Weights of a small encoder-decoder audio transcriber: encoder width 128, batches of 64.
Rows from expert 2 of block 3 of the audio encoder, named by matrix and row number. Rows with one number belong to one neuron. Each number is 500 + 50 x the weight over its row's rms, rounded and kept within 0 to 999. All counts start at 0. Numbers have three digits each. After the name is the row's rms in percent of the matrix's.
# gate: expert gate (encoder.blocks.3.mlp.gate, 16x128x128), inputs 0-63
# up: expert up (encoder.blocks.3.mlp.up, 16x128x128), inputs 0-63
# down: expert down (encoder.blocks.3.mlp.down, 16x128x128, transposed), outputs 0-63
gate.53 111:459526467549472579457432520548432541458546576586510423607558521460475542470567543475474443528468482495420460510538578551565507584449578541422542515456499381506483572508494468515428491398480502
up.53 113:426511477505425565492441549575372483447556558597486500638554475437489512512563525493472492565505494489445479547469550535574493594429549470390572512443495464521489519490510465536416512399436491
down.53 112:399551493540468557483500560497454488573463520478442482485496471504505423572524590471470392587610486424508516436604534483489544415558635502495556526533477583422569476419449558482434503538490517
gate.54 090:478611484541499422575530536458553430584499535557567471534503465434511535528554527498483521530446457437502539629409594481422514493459585577552525567503510469492496558461500420526503394506562510
up.54 085:484580489489491391535483565456537504523539490600553443542487468419525513497512556468434504468471404516523526501392615510450566561438477566487554549493541455532494535455513425470503421572541528
down.54 094:540365417466423482493545598496427470506489533413500488488556456433541514457562471501481502579524513419458368517428551433529622475540440512515473480586454463478511547462528523545501580460590454
gate.55 098:563519446527552631469464505457476458579453487403506464545509434600458522465470570577531536476562500434550525503468447500402519565432462502446458476580605449438515495485500576380452526516461504
up.55 102:517533470544458551472498539495501465557406434472494497413515477470436581463476512477508486465489510613463666524566551531367544548527476613517591531523496535489554484483491444404501386505514467
down.55 096:563480448459486386521487447523475465469428460566475458528485480461468523511486517435535498532499514571462550556561490509471562497469544515463513399450594472548544385570536484368533536549460549
gate.56 108:381537379502495526465483519530543659414510486512481498534425562480464478525449502501507433509503532421526505479476543525568462493518527519513585490428518471509490510550531512546573573552495515
up.56 107:461567497506452385596520522532474605514494484445569478522509527458461434501477545470446468447438506459537470463434499408491465456448464414611481416442452551520460568523419519468499602561493592
down.56 103:537592452576562483456478410519499442470510511448526545488530430426524475571624485519432440503547550507381514455447472528482540476542499598452544462433418478469498475462549363517534461460532540
gate.57 090:487502514495490442444516548525528504509528427405404484555505517448512539525518488441562510495608492501513516484474514553470543573518502474462560523549589529490534470426523622519430519558535471
up.57 090:493490534502529515520639496441434562455509446466467447513521496546554504487483515444556395414537475525462480426504548532491560496541379432462498461528618521499441496499434501524493630551491473
down.57 093:556520495558562630429524591563416492406399539437515567568569475560428468543463477534535540574624409546516495536445442417486533549559498470472516601569488443536528460501453470542415477482551528
gate.58 080:453569505438470582484512469540426530509532512568421504516488527554536550413506500337436464485527509482552502558574528403537509463462540443489466524566522551569537382556442465455358545487458516
up.58 081:567413562527526480476434510509540567436482482454474486493496498580451412579487494632610456439468475514469513561443488484517523461447436532594481471395437464534521579406541561512528491522480563
down.58 082:546465425494558509513505511504460528509483492484475393504662529491503595500448521524352529523543508471472465543476508573514537481509417531519478394457535533461432484580506461480511478531434447
gate.59 110:436578463508556515496582480466543443457574409535422472491510436548554546480457472470486490537546538505465601477476418612502566455460495516516526576439480512489493517424488566381488486534410590
up.59 107:446456493479431407450533461422387473547542459529538433537571417568521562559564504574554470539447512550483597512436492539499382450470459574569458520486543509491525449570457561591486499523532520
down.59 098:492538481420526500452462465482496520477501442530611523530537437472513460481445504478481483438455633463457546524623503577488451520503538442508442407400485505480474580524471525411476489468532569
gate.60 084:450446462528458423480460571603539493479479457506630505516580502497534399465489485440526498517535501511482528418464511518485524499476481521421471472364513561499500403525445457587544412495559513
up.60 087:465526588476463515448524431503526452464595525484487453522497512531548538500547500455399520449596529467422467440449462463532453543480445481449548600462520499523548472481524585526510548527455456
down.60 086:454571491522558486545506476549510483491488537479483446554467542448534538427499487546532487430505558488554412516499442530480457544489504448457443528508509514503617441405472479507447444510459458
gate.61 096:501481532487488517436441531457464599489445451492476517521539510466443557441439479520532570521480481549413464489509494430516457508529448464531417448487624595534554425456502532506533602506453513
up.61 099:484511503525520496529416496530434568449393427465447544397529519503484545515451506564530587558421410530504497431518444441509438446551566470587451492547514564532527549496461504548512531500440557
down.61 096:428522470448530440502439454484532381494536467406442460523580433553537559489519476544485496418553475433524495520348493475564522521582500649455576444392516543560534552448494483484540503468444465
gate.62 086:510521532499518418568588520397492480453504538433474464389532558450468497584482522479516478572558602607472465528528470484591519437499597505552474528488441498402449574397432497528553455498553473
up.62 089:480433488549596517596460525432490474456540601461545489484506612532417507569441489515542404548517537582504480535480461521492557526473538502559539526434485482469473577457389434543528556425514440
down.62 097:552481505480480509520550583607481499502461508463554501495506474585463497438563477531508582427513486463412485481464446574557494493518516467513565552524477530506453501486518449535587575603414483
gate.63 116:617471501505452370551540450497494401482519421455513583592474447509487529463552548499473591560419478425550503430505511495541416472464494474522506424546654525470480552494421511563495545468477518
up.63 119:467464504487551608432475523495443524545508577544518476460517525472506465550458503521514458474545504510457562536461539529550475539498510437421487558505353450508515453489548506486518413545478464
down.63 115:527514523504536436545667490538471521494468482497590461519436553550518505577506499476471438583533488479466454468527605463497495452465444589455485432547512484534479493484433580517456436549437528
gate.64 100:457541450475515474392523510461417370424503429469526483515438561464518520415455521472459509492569597563453528431487453542482602458459516447520623509507500550477471529449536456493536435500557493
up.64 093:509484632542511521536521477514588607519524572509526574439564506476521495517549552472515524498426413448544499500528531437507393560488495531483336540479472460487555427652529532512418499493424492
down.64 107:526557544535458584529493570599525474537435486530483555559423472486509460507531464640490545470553448377580524522527448530461570527439441461529548507491404529494568518449520498512480518440459481
gate.65 086:510456484532507524530598515500509552379538432456508513540432506560504491385495495555454486513401475454402515500562505515478513550450503460528614430477565594489528459573476540517464519634463507
up.65 087:426534499450423437515466463475441473459514425569544542423519510509488507422485430559489537548456425539496508578584469453491560486490453497554524442495502582538454510484483482472510372539482591
down.65 084:510558410478605431501419467522570390495531517489428494498512487558496545441565512456519534584563436520553443504435507422568522425518523633463483499495459510578476493426419460524530578502534508
gate.66 111:534447552547489457554459527491489492542471534519474449562621501528445485437440457576476449526562510515526538553512563455551483506523482516580456507401402588462452589512457532449501511575415573
up.66 113:551503447484503528543445432436453525434510566457428505456436512418515488578505542494591541541414462521576429422527437548436528480491489455455546519522550477531503429518550491527474465446603492
down.66 112:396403451457532558484394503487532527552561436482456511467478482541447487468517481471497490499488492519517445473475530518560485571589552533512480501469439574471534537431497578498556470395505557
gate.67 098:461459478503413487491470504447533461530536404491508487464516547583467495480531509545462512453418573461421473534509530540563544559549442529455510441391504531427473474537373457543507509369576522
up.67 108:540526508502447490501463483554505525487529375539522481517429540510446450533525656525541543410531503453591484522460458506485528557574453514452446377537504531473525477491460583486535520530433525
down.67 104:424482479564455603561509529511438496537565468463534440449514413494435489471539550508572520442503406521565464511481499458528548497489469526519518471493516549515528342537541445484492439522456563
gate.68 107:448505411424484544466582506444395487434466467538525504493606468537449467475529525512478445479511549480490539439491483504489542422542455515502444451530522570573567404553499546407443466489473570
up.68 118:478438632483370479523524499557547547500504484470493466438527562507449476455499531476506472479495415541514519526516493538590496521480593479437483413563528514548448524494525535528537524462503534
down.68 109:582438482439505496523523534564438552545615495619502487473517509564497462468537522537499520500450452461474543485503500454456572574552465512492475494484551442462474566536544475513594569370445485
gate.69 101:562502462404496524420449449472470456473554500461462405507475478589471517599420511464550582526552482531553539504460468550513504514477410491513570532475502580439527435392501483537468446445489526
up.69 100:453510487571645550506578558431458474564449428560491536480560502547610443536431491509426515535478599541435482469479469565426461452424507412529519444551464479511515456416433491379439445571453430
down.69 099:515521525504438436555502507458543443475523532518592568395479519606506540620423433598452491452477488462458441507477490485563571456528534526488555539589492533508499549591442427490465541497519625
gate.70 084:617533564508491542491508489494543450426439473472490510565423538436452485456504524523455538591439537437484413542537514574436435470500418500549559513441563463482469462460503503534480537480499461
up.70 088:415453484522477460555518507561458493532488526486504524521550478495504440521447428431472460457399516545559562423518513443554531628534529537450472501483498521473555573451488537473516432461485562
down.70 091:460570458495541521434465607447534551494524572578580520482548472438497576465497571469482489453550544571550492492567538525598525459429491551517466478440579468497497540568463473461462481584460619
gate.71 110:521521456584421520528490578459425455529491510605516501458526510533583471524483406524457472514429471515499504428481420601544552590452540512514582529495435610552517505454507506423516537564505476
up.71 112:419581461495495484433463529532421481576465494482523487466524460578532470450571591535540495543550572471538400613433500507565436464470414510476503534482552450574518476484486538454541507501521507
down.71 107:539466439496569480465398464540468480547531475512535481528467569541510530509438484560409455417557490465549515557505467461536578558470585491448448554481443475573627556525456557511483552566503423
gate.72 075:535526452546474466472541509484498509445470456468417563520488564478509463475578507492460543498523559406449383492562614496469578474568465481570557482494530511410437471595543463443539560426455456
up.72 076:498481474612519459461489489497513469467431515460434576515539512441518497551549423480495525576582565446386401475522585493467546490524446517501530519564527615446438414528491395448621479448430541
down.72 086:474497562500437650436476496450534490447558489541447502504474598443451458443549436535538502489453472388512450515500520497452528517437439550470455514560567471591549502428572554478456545479485472
gate.73 124:568482469541472484592523558560525572526502507502452473613502476541496414526467547504548467524493562559461570477591513530458478503420509469510423467539518414397578517469575482566384528495591467
up.73 114:433503546462533507427486424411482437475484530525528512394487524483512581444564448515464533475527438428526460544414515467590541502556504549482559579508480593608454458504413461492618461471429515
down.73 113:474460457507547486456586485540466514492520541479542529515503592597471432480526602461477475441451519490511520567492504465582508500479554501488537423523542534597418504492539450540487427475614541
gate.74 083:502551535482456439507503567529500490534593581513532516522443542527504478456431498452414439457535486456533535583540510447495488568417511497479495460369526485517534498328492439499465531488589503
up.74 085:499551515490457430577385554515532461495541534515451572455511477526559483489528536445420461519478564455517515601562486485522504663356498506546496441508560504509434454376520483483470505463533545
down.74 086:513490547552534479532490440529547491542452539434449526412567520492536544478437554505440514470479520376573483478371651455520456488444583517477511516500542476516472519540508488476503505579499569
gate.75 093:446434390562495508455515508407577476532481508510586488534482469513545477455509536513533445553540622581498559500474572518506503532512518552538503506512504482388491524444401379430563450431455537
up.75 093:476509514545526486465366429524476487478436512520409536463477445483490492528441415489454593503459402490521429551517437486530520445596538438389494507560583573568547411501544565548489500562544419
down.75 095:469536466510478474510481414423410596596589498450451528422464475490509487533452422516515416471464556482518515513524431492506528501448455463520490394479514561469460567543484491477483505395469491
gate.76 088:539510544512567545462538428503434488435485548532403545574635417472520462504487532455480490518495422553494556418512483515490440495540496497529481588571505474489453497534489471525526500551422516
up.76 085:545592466404387515457468500463462462500462527527587570461504460506515510578503507499498506455426416554492471621441482543482554496480505556407504476427346476496489508485556477546526536418564443
down.76 091:480481485520546568486502493545437430471582435430476526535575531511477522527536444565603389549551478465541397461522539495497454545526511516464496468533489528518517496492549486460475420536461600
gate.77 108:415630492551526563455503473541433505518512541498531473520465498538455486414474522433505518566499537499521463497532505605443491482458557567486483519529488536567448512462469503426492479498538437
up.77 105:562369521458548426507561494434553459527455478526478534547523530465543528565474428611489574428502547456454491521394478427571547467559454455456502493447450420463511475554563454531487403418472501
down.77 111:494488476468496486523438544473411449417457429464540417467342446470486445528553433499570492516528413466529455583413565657561484473572475552536484534506417466409494551509510487504458498540470467
gate.78 093:499537498341456507496497476536525444510459571376462418633465545562487465497465434501440489523505408555474520479507580441481589399476456583501473472471542513550527518533507454556461513477518529
up.78 092:435485501576593570516498538478463469527533486496533553372536457454539494479463523456462472439538547428553443507517487560484475550526510432484446459556543508485519471486449565457521521501543502
down.78 092:575588525486444550502501449394446492458537606517474504522554477437489491570545574567561494507562539482521475589445420574474437528512477480523435497554538472451552506527449555535562570510435501
gate.79 120:407472582582517517433497434496546474457545554624452558529487502466520548517516530501500586509558456520513616467473498523503539524498498535550491533402534497445457518614506596567560529522431435
up.79 104:405497558578558531434475466498521476442533537620463521554502523484524539544514523509530595519551448508498586450499473526506558555515514601533495515403548504438474496596511557563585530474436433
down.79 122:495464449486573539521536542522469584525498481491468460500524516497495513473441528530407469547472506433497575479597545502513530536459497558515424462510506466600539558450467516503396565447471518
gate.80 112:480465497491391586546501426595491475488522556436451469588439544457577460486611541460473559485548559517475420495580493510486559521427558477447535544518482514452453478512486464544482505572489454
up.80 105:422548515573558465468506457427447498500455560535568481499440542560512502510496481507596505470445429459461645561477484494421479563494478543495462450544481523470516494500506526421591413464505441
down.80 106:462551545444541502397443439564459560527447521511546458509558492473497460609471545525480546481504538508554517372576553511552467488478609524497487441491460517602413466555535487482509488511533561
gate.81 086:517504566561529481484643558479445543515586553591502501510549524451445459449494533363512536460638537440468396435512549489510535501465543483447537547474469519476496470475473511385513462483523512
up.81 085:470529479458451502507484409518484569505567608533599403509499469545471485512521523518452505530578497588452517592546597422549552581539511482517570544492462449453514460485530588565479495454469520
down.81 085:516559503499542591556549510519488456611547496533461498469406564429551481514541478470445425505457542493486505467463457554429529501513490515533574526540498450530493479518565530389448618520478474
gate.82 101:508499572427430490558572454544423486547469572558536527502535437546572521494500488390576545565543510419489524438561518588520499453510468553585566461516543358513454442430456405521525519463485512
up.82 097:526451417540611474464411533421540487435544456513408458528509564461421503476532578545504492504390473528520514576421489427502506532482502429412450527475456508486522576535536543533451479559540441
down.82 103:505418508493441509453505483534502539536454569448503464447530526521522463589367428498509509497400495520445468453581507581546451475523497603561488559526455438583588492461469511456583494519440454
gate.83 105:573463485581414465461545512504502552411531477482541532472503493472498474521556455542529431497545487464449473593453500429459592561504520441522416388545487510478478399433430469496508570535453456
up.83 100:561484478506398469424551558533483549392483458501487530461521496444513474524510481582499443500558460509445453607409523445492578572503501440550480404511516524452424387439460494442489551555464456
down.83 108:545516604412552442399545436358525451440523413497553452473442537512499470531458595481443462564477537563473524435528438554515459505495423536465461508474408507532553446532575520480635515540487441
gate.84 119:459468461543501518560540538459482432546476526510460467628492572504554537554543522510642525526484510449501540452514464494418534538566458528549462379443429528471509536452564470431541498484532475
up.84 112:407466450487433574506542480494487471518447560464472517583507526509578486575589494497572484537587442471509518460503449455447502502547487535559452366466423526425524557421586414511505470497545468
down.84 106:469494529515553601524461473483459508494562544497486418559367486440425565499503568455516556485562553525464497452443531511473449510509499608566603516529506445415433484498511559563551439590448566
gate.85 082:467550526464503550572537435451473548524548534470524469492536468609522537549407559537483519508450503497508403520548517450514467454480492535483515561469548473518441493559521537495497469593587459
up.85 085:523549506492463499454563446460448560484575495464489477486517479606508504535413492520488491517436551511514468546516565528535501436450479515445567536463504473445442484593470601505452403546560417
down.85 086:414506538464470533458477454488494486503532432486523455559515492482488501539455499464560489621540657497505506498509569380586560554463517489549460572569565515446540454467558414479496492457534510
gate.86 093:499459446434532427444485457631560530524517571550523448488479413502468534524486471490570508476497479565531580535471430531524520607534542462496564458500563475553446518412511498442428584512476384
up.86 083:525477463494553461495486384579562480524475539534499411571508414495438533478491486512582572504506479494483517496484442496506512573495557517517490457479514435555479487496499464471433530542461446
down.86 093:456526531494406441516479531570484543513427525440567574524490492541479481440503501463499456467494525526361493499595469418440485515506533552399581419492539493508587553499348501552555545524506452
gate.87 097:550433480515467557477454489464548548497503452461554470525581452482503433475517351518465398481601464502518517553448561444542487555433496451476600510488476541508461492529515541543493487537480446
up.87 096:551486443506474422537521532520493553459514445435533524519600482464494504520549485497542469455567452448529481553496507383424471482482423487458491445546488599512506503457448529536433528530486552
down.87 091:537587516536564481512455524468588377486491533494554486489414515445466438509452521501529526492415436489465526478577463492535484520497573481504481475484443499452529550542420459562460427525452453
gate.88 116:513523547568432386519496554478530511423400454497499542495517533575477456509436469596491557549484542602533520488470439504480434427563508443546471473458516510504445450538576561570472487432540554
up.88 125:369531552578496445513546537511489462448436527498576450555496546532479436571489423632557447476546543567498452520510567525449516450530523459602441545456471527547469559568553510532445532479516502
down.88 115:570524574511531488523558443543451496429442568454516478425460522515520586501543422512493518545436449510527463507594496523456429475575466531455538518472561408537613520511566442536429501574595432
gate.89 116:571526427581526405468444467552508494433536500597460400531550456485467558436474495534450576400573532550492497520533411474525479490452616443445553463546616440521493575485473548568542505504552459
up.89 118:444444657494548559535420498508476486581456463463532488467510524460500520570459403491551464598438404425558476509503536527471462545470395584596500505448486522487515543501531572458519523502475527
down.89 112:499592449461475563496533379651526538440538504448495455529630439494509522524472545492455497572477494483504525458512477473451443533503581546510569526475493476422447493527503535514507512519445484
gate.90 098:468512471566510486472432524529577532531484485512462455469500515472457588567432495537452475485513538597503440519569485535553506527489514512507574549583504539442406475467535460542428465491455539
up.90 102:484534495560508434437436429517523542434431471448463497512498588567571505524539516503557539504521565471509491521508585550480480515432414530551422490459505527471569494449548352476527528464477474
down.90 093:493492573406491537473614470508413416542500525545459468493492585496492530400541567547423455515509484557540532590619481470541505502553457454421527498501494486589421529468455523412582518555460508
gate.91 098:460505499557507473535480483490579497434542463554447502544440503468466541537523599471497504490373545478512435512491487576515479495528359434404516555482516400498590512443475588481494552454530508
up.91 091:524489425477489507477549506502451483518541432493454489428504457470480453470508415458572532449519518453514513589599502419559517528463599510607516515499468568482405518470496470482525421549461523
down.91 092:591500519468460486571642514510584491475508380387528465551512518501530540507486428428489530471557453539453397455532548484504509480505496470483544447495463568471460509572616544548514468498604517
gate.92 111:443458610569393465421565437538490419555474583515462523487406487568434539505501539541529642467471578505391472512422546481527492463509591535485517511458559477508562469406541536546482499417584557
up.92 110:526524400385597593545444467476553562456540457468513486515597514434590473519461437503460389524518473454599549488547464483442536544451455432541494455523447478489486538531414477501540470574404478
down.92 109:512557438470580575492535517514475563449600586393405536465528577510496608572579476478461486517547513615458430513527455525520507483484445569465466509540665504516443497440475504392532470472515506
gate.93 111:539497437503507474464456499455455449553535530517556428447418482474511532502510437455453486483501555476441572488539398457490493466455634518523462479506459495464442468542516467457564555499554466
up.93 111:480515528550467533460540577425515461529458536482459583513530464493494499435520530485605550575580492518528430506471610496431472388558500585436401512455517553376558419497476501434525438417418427
down.93 104:535502542492584629468487494518470464538622480491586530488440518409523632551504484451403485589506540505566533562449462494451493532466457484478590603563457488509495491510488502599563570513538558
gate.94 088:550481520410495508494496528565514439547507581547460540526577500533438532509436545454546523435423640503462494407471518425575567491555489478449545525511467493471492513461631527509482486467555519
up.94 090:488434511538505496570429468486552522437454491425526445453400437505527482493525466529525459512586372525482471562523451489481440600478519452557468550513542481544467517609394519479460524498444467
down.94 091:538514480465553444402482532532462532506431429505430534535504470528499612473549574404502480497537484503507527475464456467476475442508478519466524514510630488524492526501458465369518494521533546
gate.95 082:458563545529427537454491479377509450451531456561557488536496464468483544454385380517509471502590490517433444507566611553559426471545488557509548474509475460435492515491510498465483581466430541
up.95 076:585617453536501545565529451419568488529535429521520534531469508499485453502434470555478470500569462546456477440519594443633484548515524506458550419430467532480452547402474568493499576492489491
down.95 081:481439540418567519486584518490581569486518450395507509518580499477517540474517482506448486497424511552485574498555543471452467452615535545483580552483486364631523523479505502488578542507475440
gate.96 075:500502502535519435560418496470519492594530432440508492538566463474490463487538444560510477528533486543493616535478579435493506515447437424476386456413493542565475470496457503537498429449460554
up.96 072:439500490547369483537632445549525619440548516514604575560529514517374485555426490515568459527527528477456501496464535425473468543475594509397572463484437561497481496472569528491499497515459503
down.96 073:478535533558424481568631551550412407503491526489478446577384561471450523523473548553466573506504538439496490473426454527458453550544587510491592454550536440496582464465447508537446478501507409
gate.97 082:469479512471527499492439570522417474546518555477542559483496463429532542508414532434570498619492478578470482529487491538528634477511510497498590510486507494577512438538441550499553464589481572
up.97 080:535512505499527595474449546535441464570501500447512535504447389512423567520475436597503506609593454563478599515491522463520562504548576506519482540398506517467539522514488487497493481623546553
down.97 087:464447493487501476511406456465556453567541482580447564492547496469439555516530566425465417453557481528568453435430490483523466528395545468485552552449537545451456465414452484471458487411572518
gate.98 079:467567557450504420454513541521491465484563473415487452522532528415490475537535551447597489474396457564404572473480532413519551523508562521549411495546512580539484621515514551531536439539458495
up.98 074:468558570411495426469510563564566460460555441442466499564471520441539469465492570420556515521422470514476519494424587401558525497522570501532374514486552572563531589534563580525557449487466455
down.98 084:506513531544630538478344435487566519425513499554548455538560563591428573539467468553490500472473468556457492525508590527500488514446458510483458582513393494477448504510542582506480478553450522
gate.99 080:527508588518459554464390511497491505504580542582410570482476498553561533523480406493388499590376470488584502498488470520514474414570500531459416439492465439428553422404526511602423546541535459
up.99 083:514510485459410459524465565444487485522523521428486510489555524582398474540434436442475592517596501457451529561497465432468506433479461491494507552420573469557380466458405430506521544455515508
down.99 083:446555489416468529519462508576549480472443409554539518509513486613458561505398459542484485512474517505498513507512462491549578417493553562491566522457506436560456571481533547380457451518517508
gate.100 128:437415620512438472545532554417484566454435501565488520420591471522515527530417558472561540547459448463460512529452564474478534341544513483557455544510497484509550464518529511470522419551483472
up.100 129:534504487522607421476531455485495529519567433465465463520504554432479486540407487573443559523499510464478425492501462448529534632546489529471567515478610504472459478416414388583521563420620488
down.100 118:395427474494441469556457604522498500456492516536498433518577424549555494517476515560520482562572496439525511540505529460579482429560524573531475556490485585590577564477444493519450378502472473
gate.101 095:599565452552467456459489459577469554516558511545498562440491512477343479549499520535411516474493544501512517442478472456466606505421553519517515539551546521518484511566491468393537478556429525
up.101 104:440502552469576601506462508528563425559412472533445410535500397525541502482615422436539500448541430519456527526456542560528351443401480479437528498610519438546561427458507488534409523490490455
down.101 100:439542438509459531476454493482486486496498575542467554381489537490575491495567519452503481576493479517471640468609588514467506498428568453478508413482432457559575549503462503479436564438447507
gate.102 084:553461370582433480511542440575535578527512479469510468493391438517565542638564465525474443530477466499514522472539532525501546406522473567485461494508556500489431425540494538484552513444554545
up.102 084:462474577407550454457462512525524434402553459574558549460629525519400501388474561462494543459474498467476534553520476488556528461489532466502487496414542474485604510455560442456426478537490460
down.102 086:457494395542509479504509519448493432512512504438446488466390475512512490466433580543444444521519471483645412493445504455490464458469560476489613512510476616452393398547490572485479467476519549
gate.103 098:549536474460428530523455495582455459460472522502396449546533505498472567478442486502423508602499433424448456417503540544512493539548458450507476505484453562513624505422517470534548391524542507
up.103 093:409484573584535500457579521394498560513569499547585553522482535503484422495532520506493454404512570546460526535530521506470484433452521501462428604500551489513438417593422605408504568504442526
down.103 102:409432453562494529538539518481518474536524525563561557417458446477487367503467458561466567537513469470588492566558517552489500550474491541523472502477519390537499528513570517556400499489543429
gate.104 103:454481462527456453500512573635581475531490516451447510522511491583462566563438419510557392518576515596372485581501413464523507506501480534405475437535515521449490493449504480547463470482535503
up.104 101:436522478545436542452497425584547516533476631474436465492467473471429521412421501500458497516508537480567465515447530529569516514481522449365531516473494510518588477446494506585535509562585562
down.104 096:540422544531364454460533526452509517580443521511542532515502436562493542546473502434471534522547524451522542473562525457454500497532432593507425449499471523508602572548442488557470498399407496
gate.105 091:491446488499450593507475433589457636504452497487481383540519510379594491488515527581572473503492498515551501499531547447421513465529459463428458556480563619523480552613533475533522439563441546
up.105 093:488397497501448591551492414499405559479398516468494461511433543431567493477536531504479470534475453464497501480547530416412449493516429475479469587567555597513488562526491495508500454498474492
down.105 091:499543404586539578542455615473479398471545583541560558441447539468489489601403486399573534573567551427431477500478513521579548472426468495506496500480505519379500435572580507590498481539497476
gate.106 087:480593453360423557502401526432478499511465535597475475445542470437561510581467557555626493434399539520515506581465513487451415530496449480503522451423445495518527477448495521406576522563518542
up.106 098:548523448513460557514503474536479366491625530509435547520534550478540522432523500448511421478535558586546476519435504534535462498452454533509525384537444545461468552547492473487538554430530448
down.106 097:477495492522551484530449513410530480510451430517478478569517487541455511516460627391498474474657502471564501547430545528617599490501524512505532525462405636415574550521524571461457527497527486
gate.107 121:589528564508575510498519474590481446366488502451500510502521542565431460487553549528516553513498527441549501584525482526429570471497551465527529571509515519422370390575498576477480553579477440
up.107 123:524535607502569523447496483531583489440480490493516468533517627477465419509451584559492497426360499442525573549460493526494488385541531594585413511444520476496428514557470465467504505529530513
down.107 113:505458502523463593499623495615501404447519495439487470464496440491413532559491489600501558637463511539534592457550476472530497497499502538455534559494533630528420530447613482537454465466499614
gate.108 104:535587506474478440436489461489445430515536523472459507511388515409479414478480520441484394577592425450507474501525490428581557493487521421547515467493450496469494540536500562382496474539489505
up.108 105:516496508491530581525408469514562543582384464558532449489525510519477530430563504524529543538432549566443530525532490570434538418547519623515469552465527483475559421484595424514569486441487514
down.108 107:522397419502443592587483553529497414528497521452514515482395478487478481591508495590521465612486516423498452524525514502512487528468421434562550544465458451453495527566542506560394500463470608
gate.109 082:524496494571399503587500537432460529471579524470535483517493503510570500555572515485463479555589458469476437498519584447589505581593551413439433524493491541546556504394433404528440482540478525
up.109 084:425473534423568403557488491560517480572511486521409443540529467415489440394518449543576552451418625508528473485514469483541531550483473523504524486590545509443494527532574546511465544462537471
down.109 082:577510461486459545440485425482454508599531457476565468520380489486557462432538419560505498468507386526503528571464573526473444539508616558483601476423486551439507496528513511429518509533433464
gate.110 084:547479561465520508492472558556575399415580494506496452586526563468489497425541499460457479440486356536481522453482451449431504486363413452465494538535645481480542511424586565494513503573474505
up.110 097:542580487478523442492509508636580543512543546546573515422496488478390430424552443558508475549582524598557518484510466511540545497578479474444462523576465492518497484408463586514546590490602520
down.110 090:497495517522520511457525573611506508436505556521559528474409467566500515494531428481445565495501479527500396498577535520425478528427357496439488489415492459550451513461471558497486549487529480
gate.111 106:501471468495467567466521524463494505412517440525470534548574495590388444429518563517424518459574527544518486581529496490510591511516577567483566547528479505549552568465492444539486581521489467
up.111 108:477507447449461546494513449588480547431481429491476509621542429549378447430519520487481505409527467551497445547525542521481547590488615519480543561524525543552498514550445431535489603474503547
down.111 108:497566521510602513457600425565487423522488526552513518457553555494416545415521502488537507504492425501488535570492448507398503491585518601553410488531526440476552587509533529492521534502477434
gate.112 117:468522478438459450496430556499489583469577616556423484492542428589563451463588460578498450459599555527451483407437573560477477480554464542457509567453532495526505417519492584440498503458548510
up.112 125:466521620597535544518513435507476440548554498440584511439512487477579483530479495455527624486468497464482545584428442492522490482537543495515538439474485578457461467565581430500504527448440465
down.112 116:468540536582468429509445447474525531435543463429570506451572440465534552564552465480539475597465503449476444495432508381506530510537504418566489414418505465450534466524508478539480565510414528
gate.113 113:537570532435525467454405503552491542505469416529468487495528527484530553480461524536507464490535514474475510480534571556543430509617445520422461482584429503494484482438480430481471544539498545
up.113 119:505506553528553586424544460494579464509475485556487444493567548582489470458498518624516452500589549474545430506473527452466373571459567458497514561511532575496572578506468518513480444567552471
down.113 111:541496510558551524453581422577443458545503507528470491460532475452494528500474408478413415495456491443504463540460452526516526442436511512510461564512547492562451517537540536517429475487472498
gate.114 102:467555519482464484481559506483462514453469563506486539570526529505586498524523531504535575497422454501538397454373438509508414474431486496565490473553532476405530508526433456444556474459533503
up.114 101:433540534491490516470464543468611509504575506442483405478572592484481533485541488542525460442418464523572544572518487498410593561502563474504471531457416531514463484568474499431442482521527488
down.114 104:514487561483507450560597551534519559442509488442538493465516503558396458575527471589600553547565478433517517420566461548443381543514486572526451523398512553498496485520614479579531527548472631
gate.115 107:463512479476490535496438463572479419504480512489457520557509465488420514489513620384435496595535447524478495445513511508543501418532489456523533450478549490554512537528522495431631379476514445
up.115 099:420509495573501467431514584476493469476514508501558434452488551527590541495528479436651504472444513467532443483528484488455546554474445486476470596483492474446502508506480491560422647528491484
down.115 105:487477583485512455590477509500492585394522507433504517569551487463534545488398512547510415507495482573522480537589466396544516561466570450450552527467526457556585515464474465536522435515520509
gate.116 089:488446463504553491454590521454476470494468585355523467537443495568553465412492530533487508422466541484424596494399580492535538451523456464511507466478427437452434499570508501525397529452517493
up.116 095:404515474480458513606522432546426482540503544583546508501492484467428464567531543508469500529550445411473311528532501542540450578544476415487615583503547499520548579548470487576548460482520436
down.116 089:523489501533473483512503461455526511488516527536403440350507547534513624480495568471477527501569497494497478459506558488490589416487522572525518587569548502456466501565408463551532572498497506
gate.117 074:543412543461495450540537501592575495495435441475346451552429458470493437544444557541536549414506519472478420456501517493604534556423453547447513531558447537531508508498419581522494496382501486
up.117 074:460489450538607506552505537476542538551470477506426442527516478427463511452510465554528549489521552552534496504555400480510555504561580472472519488416480573540521455455424486572538490466423548
down.117 073:544441529501455355538452491463565508446464498471560496510565593492513540584467444542544465412596440502499505467563441454579424485566531530539494558529486570521525463474502411448528487503581525